config = dict(
    vocab_size=56,
    encoder_activation='relu',
    encoder_channel_attention='se',
    label_smoothing=0.1,
    decoder_mlp_ratio=4,
    decoder_inner_norm=False,
    decoder_cross_attention_every=1,
    optimizer='soap',
    learning_rate=0.0021,
    eps=1e-08,
    precondition_frequency=16,
    one_sided=False,
)
Rows from block 5 of the text decoder of a small audio captioner, named by matrix and row number. Rows with one number belong to one neuron. Each number is 128 + 32 x the weight over its row's rms, rounded and kept within 0 to 255. All counts start at 0. Numbers have three digits each.
After each neuron's rows are labels from the 100 texts, of 14976, where the neuron reaches its highest value: "tokens" is the input token at the peak. Only what is clearly more common there than usual is listed. The data: synthesized solo parts of chorales (CocoChorales). In brackets: how many of the 100.
# fc1: MLP up (decoder.blocks.5.mlp.fc1.weight, 1536x384), inputs 154-230
# fc2: MLP down (decoder.blocks.5.mlp.fc2.weight, 384x1536, transposed), outputs 154-230

fc1.626:117110083198126177135064141127124084079124169163139152114122082088098133073154121103117126175169143134150088136149126080124106162172153153129134133094122171112121062111205109135075128078133133055133163096111176160124073143130119121
fc2.626:155110034144116137143085083125128093168123070123171076127143213142065121117098157076140124128129131150140057103140199129124074135170127111182177183065140101097163110093125163126152164143181175132114144091133061089127140133131146155
tokens: "g4" (42); "4" (29); "g5" (9)

fc1.16:144126123117178188127177113145115163057138161112093149093154094191091083136140107137158177072107052155138149079072130138129134137138194195126107160155143096089115117197118097113137171171102144110114105138170140121110157106171127102
fc2.16:143181155121155125105089136086118128103136105136140100120069132166129124154131146098138106127116093111086066154143093056122105155167126148145111133153104120112099085168136129103129112116138200131197158143139130095166110123141135114
tokens: "<end>" (85)

fc1.214:136110147119107179184078105204154062118180199137101130141115170108071154171106093117121135199168123179112097140137097073181167179119157121121180121096055066108165205078111121131207103134186118109111135134148123136156176076140101115
fc2.214:085142146125178158181095130100148111098114138192132103134178113166128139105137151120146123180072152168119117141115187150147126181121147137150141078145076084119156124128115130108104072181140141146158150089156151139078144094171187092
tokens: "a3" (27); "d4" (17); "f3" (13); "3" (12)

fc1.651:133145121090125094146098103126173100094066082159102170123180128146092143152096107147095113149072160125140115137121157122092120106169171139131141054166096156047138069057159170113101180115114146150115132152117129083104130130084081143
fc2.651:086117146119125106148158148126143096133138118109113119077160087109116086092157053126169118135135131126149140115124077162144125151141100160163168132131172197129112070140107134134066112086104078181144107145154085123145132126120090137
tokens: "g4" (40); "c4" (22); "e4" (12)

fc1.497:203105059157109172036122134140140145151142149126100105154155162124075120128144146126162148142163127137111149152118122095110155120206165128170182114144100132133134161116168127172139154173154151140147104165112182128153119154142130134
fc2.497:095148145088156076137098105161130119125140125149122146229199104163182072122180125119128107159045066171122110106097134131121080130093082118137061076147119129103100138153146106096088125124142151162119066125100127114102124120139174180
tokens: "a3" (48); "3" (12); "f3" (9); "d3" (8)

fc1.151:097081067113145138119141175095187180150080116137135095072077086133156134148095048130093152124164159155117165094139127093125121113099102161136069122102088102076127106093110172144108132128085161197106165143144196186161183133117108122
fc2.151:174128148133101115124098104134067079200079136100119150182160205182075153131164162117137132162145126061182094189149091172087132085200123099141171080199152164131130101130154143151125110119172128074135144131126075143094115116138153127
tokens: "a3" (56); "4" (29); "a4" (7)

fc1.327:138136147104090153110145149141132138157168139174145124119118148153151149136142164165085085125142124192127124121135067143117148099095072153091166100078197201151153099121181136093183100081141107159151086148068118121078118138161096137
fc2.327:119078153171113136091138135141077127138158184152092115113092076132117120148135143170086118192165152078069176152098152170121065133100131116103107128165153068140117141108159093159093177137127132131112112147089055166180122124175129107
tokens: "a3" (59); "e5" (27)

fc1.253:113151149103098132083109074151142105117110150175117095143132163106118081123154177060117146163140115147141151178149110135123106164061160190123086131107131079144114165106098154151121152139129140079095115107124169118175110101192152119
fc2.253:116091142147184074122131079180120113195185122167135075105131113099100085074113191188136053209150142106173168161150080146183094094141152070131116117111101134094157113127106173150132086186130118085147088119104134135083121153086110109
tokens: "a3" (79); "a5" (7)

fc1.552:077214083148111119140142082131118081110134129147155072061116175142097077115146154059152208145148063176123075149130166110182089142127117170198112130172106097174151173123185134089150081094077158110176190110116159065136098119164109110
fc2.552:132149134067128086106099127114154162123126124148117174035069139104154149194080107124147105000130163108121104123162110099082189137127131124130175092100151158094096076113115142117122070125154149166099146152118096152151124100120147093
tokens: "<end>" (69)

fc1.193:086153131096132146119166111164089091124115165137151178150120129130110146167123110138127131140050091105130148125105122131178075133179151108141185081125122155137118122145137137140126111153117098136173126130133118110143173077118147132
fc2.193:102162140163120081160139142133121110129140078100087120142180135056134111184089133057163111143138157146072106088187134092101116117061130122173089174122183169129105148112154098157082129146117149138141137100112105070059119163139061087
tokens: "<end>" (53); "4" (14); "5" (13); "3" (8)

fc1.451:081197141095162066197150125070166061181108092142098121128163180144169103127096113044173138181136151098129105134164112166116114147129138138152176125048110183127140045143138172169147145118108113125120118164125179158153087165117168096
fc2.451:175123112093069199065151183145122111056152162105147117119126140145056124165168129120134146162049106166183105127146122127177169137091088145103080155178156153063106185124108105175142116094176177140115184114103087122044139131221143104
tokens: "a3" (25); "4" (22); "c4" (21); "3" (11)

fc1.3:096167110146137150166066213133077147187089167141159143116119132114156135177088102089074101150180147063147096183114119147154135156153131123191136082137113157205118126100138100144168153165148085082145150104116119106174070160159125117
fc2.3:168172116095133131079157149124149055103213112142168093074059124086127199104096161120086146158082101138157147128113104103185111149052122126071085143106127133106111124149070134109049165153090164175129124175094076096070167070189107132
tokens: "g4" (46); "g5" (38)

fc1.655:098188160125201175127157131149092075101097190077119145070118105144095118170148108083128155093122063122149135119110151092172156115133145174155141107178114126196139178153093028133153129120073079145103150089167155159178174115131122131
fc2.655:122071110091129169101111172159065175118132110106148112109099106080117161075142097150170129145174148092164203155149094130160100130087113134178112121170090097055136167144094097132110149183147149138136097149103142068102116074145136070
tokens: "#" (100)

fc1.405:082154098163113189156122149160131119127093079124147135175104077137098172067083125198110075104134103120159130163108116142078130132131135110156142164117054106108172131118113127114052166105090140160089112193099090138065099055126080082
fc2.405:140096176137128121159097123110088096119157117125084132171153148083122094165121081083166175121158066097121099123156072133152140125164132153107143122169137155127094123159125187103142108097174151145096139107147108144109141147110145135
tokens: "g4" (71); "g3" (10); "e5" (9); "a4" (8)