A small audio captioner, trained from scratch: decoder width 384, decoder layers 8.
Rows from block 5 of the text decoder of a small audio captioner, named by matrix and row number. Rows with one number belong to one neuron. Each number is 128 + 24 x the weight over its row's rms, rounded and kept within 0 to 255. All counts start at 0.
After each neuron's rows are labels from the 100 texts, of 14976, where the neuron reaches its highest value: "fires on" is the input token at the peak. Only what is clearly more common there than usual is listed. The data: synthesized solo parts of chorales (CocoChorales).
# fc1: MLP up (decoder.blocks.5.mlp.fc1.weight, 1536x384), inputs 308-383
# fc2: MLP down (decoder.blocks.5.mlp.fc2.weight, 384x1536, transposed), outputs 308-383

fc1.645 [151 128 160 124 187 161 109 166 146 154 124 134 124 118 126 139 116 137 163 143 144 146 114 102 103 119 166 113  75 121 151 150 117 127 143 158 115 138 125 119 104 115 185 172 136 102  82 127 190 121 121 132 147 137  68 180 113 125 152 153 107 132  98 145 149 129 170 144 111 137 150  91 123 129 165 123]
fc2.645 [129 130  94 136 132 132 167 111 128  98 151 131  82 148 141 137 132  93 131 132 135 155 141 126 189 146 114  92 156 112 140 138 123 130  84 128 149 179 120 143  86 116 107 149 152 133 111  95 109 126  80 142 136 147 107 131 150 104  61 150 112 118 144 124 122 115 168 133 142 156 112  90 125 126 133 154]
fires on: "4"; "3"; "c4"

fc1.486 [141 140 102 132 121 117 152 107 127 142 122 139  79 143 158 109 115 132  99 145 161 187 137 134 122 145 111 169 127 118 113 163 148 105 147 111 159 127 119 112 166  92 129 121 107 107 127 102 126 111 149 151 108  93 108 166 160 121 126 109 102 139 131 137 135 116  97 114 142  99 113 144 100 112 129 120]
fc2.486 [105 112 119 122 120 108 120 127 130 113 142  97 139 131 116 144 127 128 106 110 143 109 118 152 148 129 137  76 163 141 118  89 144 106  78 113  89 124 160 170 117 127 162 168 140 147 157 132 112 151  97 160 105  95 138 129 117 137 139 134 148 121 123 128 128 143 117 113 172 145 139 136 160  90 168 108]
fires on: "a5"; "5"

fc1.294 [137  61  96 127 130 157 121 159 103 130 188 131 146 143 139 118 146 114 152 160 135 144 150 172 116 131 113 123 121 128 140 124 143 117 106 140 130 135  87 140  96 112  92 100 142 127 132 178 121 115 139 107  99 114 112 150  95 135 102 112 114 122 144  97  90 146 150  93 131 123 112 133 105 108 131 138]
fc2.294 [154 116  99 146 104  96 114 181 117 141 156 108  80 148 130 132 158 127  96 123 133 112 165 146 119 153 135 122 116 142 131 144 132 100 158 107 122 155 120  97 162 131 133 176 112 116 150 126 110 132  68  87 144 148 123 139 109 143 139 139 156 184 146  87  87 119 140 152  98 164 166 112 148 119 113 108]
fires on: ":"; "c4"

fc1.252 [127 138 130 113 119 188 140  88 103 124 143 111 140 131 149 101 110 107 106 146 133 147 117 118 120 115 149 133 166 147 106 168 151 122 150 118 107  73  93 196 119 146 129 144  93 129 118 131  82 107 135 137 191 156 175 120 137 162  90 149 150 146 115 134 132 160 143 127 100 118 137 132 119 119 126 135]
fc2.252 [159 110  96 130 115  65 148 172 114 134 121 155  95 136  87  89 132  95 136 129 126 145 131 157 128 147 158 134 142  91 124 133 142 163 100  90 142 101 130 103 155 105 123 119 138 109 115  95 144 131  93  82 144  98 120 119 134 130 167  89 146 133  74 127 119  95 125 161 135 134 129 136 114 112 155 130]
fires on: ":"; "g4"; "e3"; "f3"

fc1.623 [148 194 125 132 120 116 145 195  96 118 138 108 121 140 102 117 147 133 159 152 135 152 105 117 123 138 118 177  85 102 155 130 192 132 136 112 112 119 136 111 125 157 157 132 107 142 111 141 101  99  68 138 136 100 120 125 158 156 121 116 123 138 137 103 141 113 107 172 125 110 112 130 149 145  96 163]
fc2.623 [103 184 127 146  64 109 169 128 147 126 170 113 158 106 143 113 106 121 132 125 118 171  99 120 170 104 109 145 127 156  92 138 105 133 152  78  90 141 159 148 132 101 126 128 157 135 143 156 143 112 137 108 153 155 156 151 102 135 147  97 157 125 102 125 145 136  95  86  93 125 125 129 148 123  81 112]
fires on: "4"; "5"; "g5"

fc1.289 [ 92 125 184 112 125 117  82 133 114 140 147 168 111 131 109 128 124 127 119 154 159 155  97  94 136 159 122 163 154 126 102 147 149 167 142 114 133 135 112 153 139  86 110 119 129 143 148 151  99 126 156 118 109 104 130 110  89 196 171 120 134 114 149 150 106 126  93 130 170 176 134 136 149 170 155 140]
fc2.289 [138  72 102  95 155 146 110  93 148 168  97 104 133 138 139 119 178 120 105 151 123 120 139 123 142 119 136 107  90 104 111 172 159  99  91 115 135 153  80 184 181 148 152 109  97 118 141 119 143  99 113 127 142 102 106 133 168 143 132 203 105 115 122 141 119 126 148 157 138 175 154 145 106 159 137 120]
fires on: "a5"; "5"; "f5"

fc1.52 [ 78 169 126 128 131 150 141 138 111 121 119 131 178 133 172 150 114 137 156 120 158 159 155 121  90 136 138 179  97 167 117 103 139  99 100 141 113 159 154 136 134 166 157 160 128  99 144  94 152 149 162 133 136 130  94 142 112 117 149 125 149  79 128 117 116 167 137  97 145 116 111 108 104 111 101 168]
fc2.52 [125 102 117 126 143 138 110 145 153 132 119 111  81 128 105 115 145 129 126 126 145 141 199 121 156 141  74  99 168 112 151 136 121 124 114 129 109 147 163 143 159 146 111 136 112 164  94  95 116 147  97 109 130  58  82 105 113 128 109 128 119 120 145 100 114 161 171 115 114 109 175 108 191 137 101  98]
fires on: ":"

fc1.272 [129 157 108 143 125  96 124 121 111 130 167 103 133 128 135 143 129 159 153 117 170 138 145 133 151  98 116 123 144 120 131 129 149 132 150  94 131 125 145 106 116 162 141 167 158  62 127 163 119 125 122 120 196 101 124 131 159 145 140  98 118 112 134 114 137 112 109 126 139 139 135 120 105  87 162 136]
fc2.272 [122 107 119 108 138 169 151  81 155 161 103  69 118 123 126 143 167 126  97 104  76  72 129 103  81 106 158 151 146 146 150 156  75 114 103 128 132 111 111  86 125 134 111  72 107 123 141 123 145 103 143 121 110 104 144 135 161  96 108 123 138 205 163 162 121  87 142 128 146 212 118 126 160 135 137 110]
fires on: ":"; "4"; "b2"