python train.py --n_mels=64 --input="log_mel" --spec_augment=true --win_length=400 --encoder_arch="efficientnet" --decoder_bias="none" --residual_init="zero_last" --lr=0.0021 --warmup_steps=1580
Rows from block 5 of the text decoder of a small audio captioner, named by matrix and row number. Rows with one number belong to one neuron. Each number is 128 + 32 x the weight over its row's rms, rounded and kept within 0 to 255. All counts start at 0. Numbers have three digits each.
After each neuron's rows are labels from the 100 texts, of 14976, where the neuron reaches its highest value: "fires on" is the input token at the peak. Only what is clearly more common there than usual is listed. The data: synthesized solo parts of chorales (CocoChorales). In brackets: how many of the 100.
# fc1: MLP up (decoder.blocks.5.mlp.fc1.weight, 1536x384), inputs 154-230
# fc2: MLP down (decoder.blocks.5.mlp.fc2.weight, 384x1536, transposed), outputs 154-230

fc1.603:167101162141155119175142124115181023134073081130098158112117128093133125148121116083153122102110084093123050127108177103146181137175076132095159114164139093102121131159145112187107089166097156130134171171145093119087121116094122131
fc2.603:125125199120112115103158102129171127108139143116126146200148107123129138071127059137113120129153146113142179139105078123163131124146073124113104076154131140081115165168137148047087121192116097162158130117181170088128137143131114126
fires on: "g4" (39); "4" (35)

fc1.270:120133101146121142133143141168105164115117202118128155172129099079134137145136093166079133144126096131155155115066095114096068151141107103070123141128148156102150158084099131140128165157155123161148170149114107174151120161124133131
fc2.270:087082126108119140146096130079182148042101056109155057146159142084073132098130191105110121084166079095175115142124114162139155129083132093096125064172149108122130173163120192119138146147126154061124126150208113101133097129150141137
fires on: "c5" (32); "5" (23); "c4" (20); "g3" (7)

fc1.187:132162147058146178179124163108146150075150159082073127073092076124117117188140103182077101090155106140158133162120065159126096128092114154105124088147143145151112139116069072120171093076107178146100131154166172117138151110146176159
fc2.187:099148145170147156092160096120055144126071108073103132140110071155119122099129145142171152133144121164124175095113132135135113108099132138155106106170074142148105142148149163092127177116081202138129146094084163095133154080167142185
fires on: "c5" (37); "<end>" (29); "5" (24)

fc1.377:164157147146102163083066117103159158110098125098165089098165182169084162099074102083183127125179102191121091151062138142093169172140115121151133133123152128099100167151135116100112112150130105118128157101095174107143075115194091169
fc2.377:118120160117128108119153119114129124105188102107141147147160125137168053149149152042132140119114084085114159094185159109092136104133143178119135153147139104096099073090137135163155156140112080103164128156107153149176071135179128059
fires on: "<end>" (42); "4" (28); "5" (12); "a4" (11)

fc1.599:076169174153121141092183106124100093156153125128097169156118203135142128071151087152190175109071146162131143170132125080140107082102067133202066077118123102101158123154138118132180139147153157103112054139105159140063087130157155118
fc2.599:114176086122121099127096118147126174093078132219167142125126119110095195086084137107090089110131105134140138154100133102157132195126105205064095124103139105146116106115122098149071145107186136163108138092089180126150145086120142145
fires on: "3" (52); "4" (22)

fc1.442:084152077137196186087134149153129201118146132096122148065087245146109134186071182108109125149162095150151097129124094127131117167169113098154094114123130088111150123120096171146196142120153115107102128127104170119108125115079113164
fc2.442:163151255113050125117138127127113119167138156159134125099188087118091203082145099141084186145101127182109084081062148123103132179123112139091145074157166181167166185104126145143099110106103126147146101138140160133106147155126151174
fires on: "3" (57); "g3" (10)

fc1.138:132165131097099082082124119108158199147062104147064091126154145098124097160100078125110157175130156165161135128124106164134108172098164117177144157141139130109143127148087094131155087137132104119162115117146183022180159142148104135
fc2.138:161112159104078128131145214184132146118151165135204137144144124136174108152155143149088088094139185071129145161081131113114133136117082132126101153110088123050108092100182146158129162122126176156133103107115082171128116117178134148
fires on: "<end>" (59); "4" (16); "a4" (7)

fc1.197:166125184066132104118167054154127147145171130146114128102055114095158071072102101118167078141136170120091132168163079147179208121149098098147096100182118110115111130188118172134155139096154138148179129164114156077186140076121100102
fc2.197:173185115158140105109104133111134091152095125134109108139163084130122146122098137119132143141093175096136057080115151072099194134137136090126182082065099109132091129083151167145118120108150139140086082124130136202128141144050178179
fires on: "g4" (34); "4" (17); "f5" (16); "5" (8)

fc1.210:167124134156156161122093170141109104136077116151097072051154200163137112138107092109121118093120102063163065154047133100098176198142169114166152115108154090098144120123121140132114099131111124140168133145119186093082084094114117161
fc2.210:116209138124122138118130079119128167183139159097085171181081128135099092170108194152142131155156154110130143130157167116203101140103046116082146123134082194114110085120090102146163156132130131141138120059143074129143192116158084093
fires on: "g4" (66); "e4" (23)

fc1.517:149114083139169176139201076106152107128072140139179084114152161096190146168093125153146187157140105102056130194118104079145153137144143143100155129120171127153128100189131151137130157079114193073134167089171105153115061126079070096
fc2.517:073127113078080108177165175143133137121181180128103186084124114147092094150094140045138035110095135136192180119125129137079155143100164137172102196160140099201130126163156114072139112156130079161104090116134160088078153075152177120
fires on: "<end>" (56); "e4" (13); "e5" (10); "c5" (8)

fc1.749:133116158111142145099078155149107152100126179162084195101119160193094169185200130165104159150156130147097109094136135171102152154199182129128141136100157143152144080165073170143170107099103141126175140089088112134121085196137106139
fc2.749:159155135190131138106103134147106093079124166126165085167198082139118130137130113142161159172133093202125148156188109093152102121179165121135127083158167090107162117186092105113159180115133119059122161144120150131143085105115119133
fires on: "3" (24); "g5" (18); "5" (17); "g4" (8)

fc1.141:157098174138136101127149135153150160110162158132041163071122117102155068128103123147106154093101122119130135140167106122156152121128119085153108142123183141178099141173103211093177180113099090025088163109127109156085098153097089183
fc2.141:131148146106125159128139136099134106080160095141141168143114137146157181111189144086229126143138130149140159107133102170135081095103115147141098158082097127081153159075130110160076146138136125136147055072159135119079106115160098105
fires on: "<end>" (70); "c4" (27)

fc1.275:120125147111158127133165143095207114083135112127074138119103137146139092142152124166095081152056139134135116075097121181151102120163096112149120150065109104120115116169122136132077185116154098105041102078146130157091165109155158106
fc2.275:153142192136110133173033093153122104174101132126128124111075076141095110090146165132108127123118167189126187109145148132162102200099060105132141185178083113121094152152104094116088093142080122145118153150164097151161106095132093129
fires on: "c5" (53); "a4" (20)

fc1.216:134139066075153105106093076162131201075092188172156115102131148151139153198109103077114143091176156145120113150080122134135145171156125163168172078142146153083131154121121142174094137088089190148167062069097148109144163168122142110
fc2.216:082130095136168112145102083165143025151150098101134125061160108138135082149121124151142117126155058089074128128103162166111158075134131109129175104153133123037085115145115137166102104126094079120126142133109173138120025138137090150
fires on: "3" (67); "2" (11)