Weights of a small audio captioner.
Model: log mel input, decoder layers 8, decoder norm layernorm, decoder activation gelu.
Training: 7900 steps, batches of 128.
Data: trained on synthesized solo parts of chorales (CocoChorales), 39062 training examples, 25.9 epochs.
Rows from block 5 of the text decoder, named by matrix and row number. Rows with one number belong to one neuron. Each number is 200 + 20 x the weight over its row's rms, rounded and kept within 0 to 999. All counts start at 0. After the name is the row's rms in percent of the matrix's.
# fc1: MLP up (decoder.blocks.5.mlp.fc1.weight, 1536x384), inputs 0-76
# fc2: MLP down (decoder.blocks.5.mlp.fc2.weight, 384x1536, transposed), outputs 0-76
fc1.25,107,233,210,189,190,181,182,148,185,189,183,189,202,236,219,206,221,187,204,219,152,166,167,196,210,192,203,186,190,198,208,211,199,190,195,189,198,196,189,173,238,187,210,221,139,201,167,208,187,154,195,192,247,188,229,212,193,220,206,198,197,221,190,208,199,222,230,202,225,211,183,206,185,204,215,186,199,215
fc2.25,107,205,171,191,186,179,197,222,208,219,240,196,213,185,212,195,227,222,136,208,191,202,202,188,194,222,221,215,202,209,201,191,196,181,198,249,192,229,238,179,185,190,237,203,215,199,198,200,191,240,188,169,197,223,202,189,222,189,201,202,188,204,154,217,161,184,201,193,189,158,200,219,198,209,198,167,176,207
fc1.26,111,171,206,178,207,196,217,191,184,204,169,182,203,195,209,192,164,219,189,198,188,178,207,184,167,201,216,207,228,216,190,190,197,191,195,214,165,201,190,205,209,148,209,180,255,207,184,240,227,197,212,149,205,183,217,191,180,188,228,247,184,198,214,194,224,207,177,198,205,201,175,216,224,215,184,214,205,208
fc2.26,105,193,219,225,209,223,193,183,182,223,204,200,177,202,180,198,207,208,184,233,225,190,179,178,175,249,177,188,190,173,206,181,242,191,207,214,192,201,201,173,202,224,206,196,214,211,173,216,186,187,214,199,212,176,211,187,189,210,183,205,201,215,178,198,175,167,211,208,197,202,174,179,179,244,194,216,181,221
fc1.27,099,229,193,153,219,195,189,210,208,215,199,218,192,209,222,183,215,177,169,229,132,197,198,226,179,208,196,184,201,179,180,203,219,186,207,187,211,174,216,175,159,199,235,198,201,205,202,264,171,187,208,200,207,223,229,193,193,186,196,168,173,181,225,219,197,213,235,185,192,215,196,204,189,217,243,199,178,208
fc2.27,102,209,175,181,219,198,223,208,222,219,236,192,201,202,230,201,208,179,161,196,195,234,209,213,200,207,198,200,222,207,211,178,231,200,222,198,229,190,181,183,188,199,225,190,220,205,196,216,221,221,191,218,219,236,208,204,210,202,219,171,168,190,188,210,227,246,210,172,188,197,199,210,213,217,178,222,199,233
fc1.28,110,170,195,205,222,150,199,187,194,172,208,201,252,206,226,189,217,194,188,202,217,191,141,208,198,186,197,216,222,193,170,181,196,221,177,187,187,169,232,180,165,205,174,180,212,201,194,230,191,201,188,188,194,206,175,189,217,205,183,198,184,208,206,236,193,216,200,209,206,200,185,233,213,167,208,187,206,196
fc2.28,104,216,178,200,171,197,184,194,192,170,207,172,193,172,211,225,210,235,211,169,195,199,210,192,216,193,177,182,227,223,209,204,186,167,175,147,179,207,209,175,179,188,183,198,177,227,194,207,181,161,216,217,201,189,191,223,197,168,195,226,224,186,187,242,183,217,211,202,206,201,209,208,193,210,172,200,270,213
fc1.29,120,202,242,203,190,193,201,181,215,171,193,202,229,181,192,211,207,212,190,212,155,208,223,200,181,188,206,211,222,224,170,202,192,183,218,176,212,211,249,194,226,200,224,187,203,223,189,171,181,222,207,179,181,247,205,185,206,180,208,212,200,200,152,215,176,168,190,198,197,167,197,167,219,208,179,195,174,199
fc2.29,126,188,183,212,219,167,218,177,206,217,204,207,200,206,218,144,186,200,229,221,235,184,212,218,205,219,173,187,213,177,215,209,248,208,149,214,208,181,172,214,163,169,218,227,193,192,198,161,234,179,194,237,181,172,191,190,188,197,189,205,224,194,201,183,206,199,193,205,195,215,189,228,213,193,211,197,205,220
fc1.30,096,207,221,215,223,178,186,210,191,175,218,163,206,182,260,175,169,230,205,200,218,197,152,215,204,234,214,207,188,175,235,180,152,217,175,173,166,193,210,154,191,190,196,232,213,195,204,240,193,187,223,205,199,184,158,218,202,200,207,252,185,205,217,197,239,204,210,214,195,174,214,204,182,164,213,174,158,218
fc2.30,096,176,199,179,210,185,183,206,169,208,241,217,214,190,191,197,202,212,195,185,192,233,182,186,195,231,169,168,185,176,175,192,225,158,217,198,176,178,173,194,187,225,218,177,180,180,237,222,197,183,200,169,217,213,204,236,207,204,182,202,183,201,183,201,214,174,227,181,214,183,197,218,236,186,194,203,179,227
fc1.31,123,223,199,203,183,170,218,175,177,194,211,203,227,213,207,182,184,213,184,172,189,229,215,217,217,192,228,197,186,191,162,210,196,209,227,180,214,204,181,184,221,227,168,208,198,192,196,194,210,233,241,190,180,205,215,210,198,182,200,222,203,169,208,199,195,225,179,226,164,176,189,176,218,183,188,198,182,203
fc2.31,133,171,203,189,225,198,197,212,185,192,172,172,134,208,202,183,211,206,176,234,211,192,180,241,163,199,206,245,196,171,202,164,201,238,187,200,173,228,197,150,169,207,210,197,229,199,215,207,195,196,187,206,196,206,187,180,189,193,172,204,201,244,210,182,194,196,190,199,177,213,183,234,183,198,178,182,238,230
fc1.32,109,218,180,164,205,202,181,202,221,180,174,207,201,233,213,209,194,184,186,210,205,192,188,189,192,192,188,191,207,182,192,228,222,219,190,162,176,211,204,216,187,160,190,185,175,182,196,184,193,174,229,203,176,225,192,225,210,218,199,243,163,199,177,230,191,180,216,163,229,186,239,201,199,236,208,217,179,209
fc2.32,106,174,191,208,209,208,174,209,184,217,196,205,192,213,195,173,225,233,201,175,190,218,192,184,226,204,183,157,197,180,202,193,193,187,195,171,162,190,218,193,203,220,208,224,205,170,185,227,208,186,218,145,214,203,193,168,154,198,207,168,206,207,192,182,231,245,185,221,204,156,222,199,217,173,170,232,207,220
fc1.33,101,186,203,227,243,209,205,174,181,189,164,209,175,208,221,189,210,215,200,177,176,232,180,149,194,247,186,230,234,215,212,206,196,205,194,187,179,188,181,200,221,210,211,160,184,225,212,157,207,187,192,225,160,178,173,181,192,188,210,198,214,167,181,210,191,249,208,209,178,192,173,202,208,215,204,203,180,189
fc2.33,099,209,206,175,170,169,166,200,194,184,208,192,195,252,218,218,191,212,215,235,227,182,230,187,211,207,216,201,165,222,181,183,177,201,212,171,191,263,199,231,183,152,186,232,248,191,206,202,206,222,217,189,200,182,218,197,207,189,178,247,172,152,169,219,184,211,226,206,182,222,199,188,216,153,234,202,231,209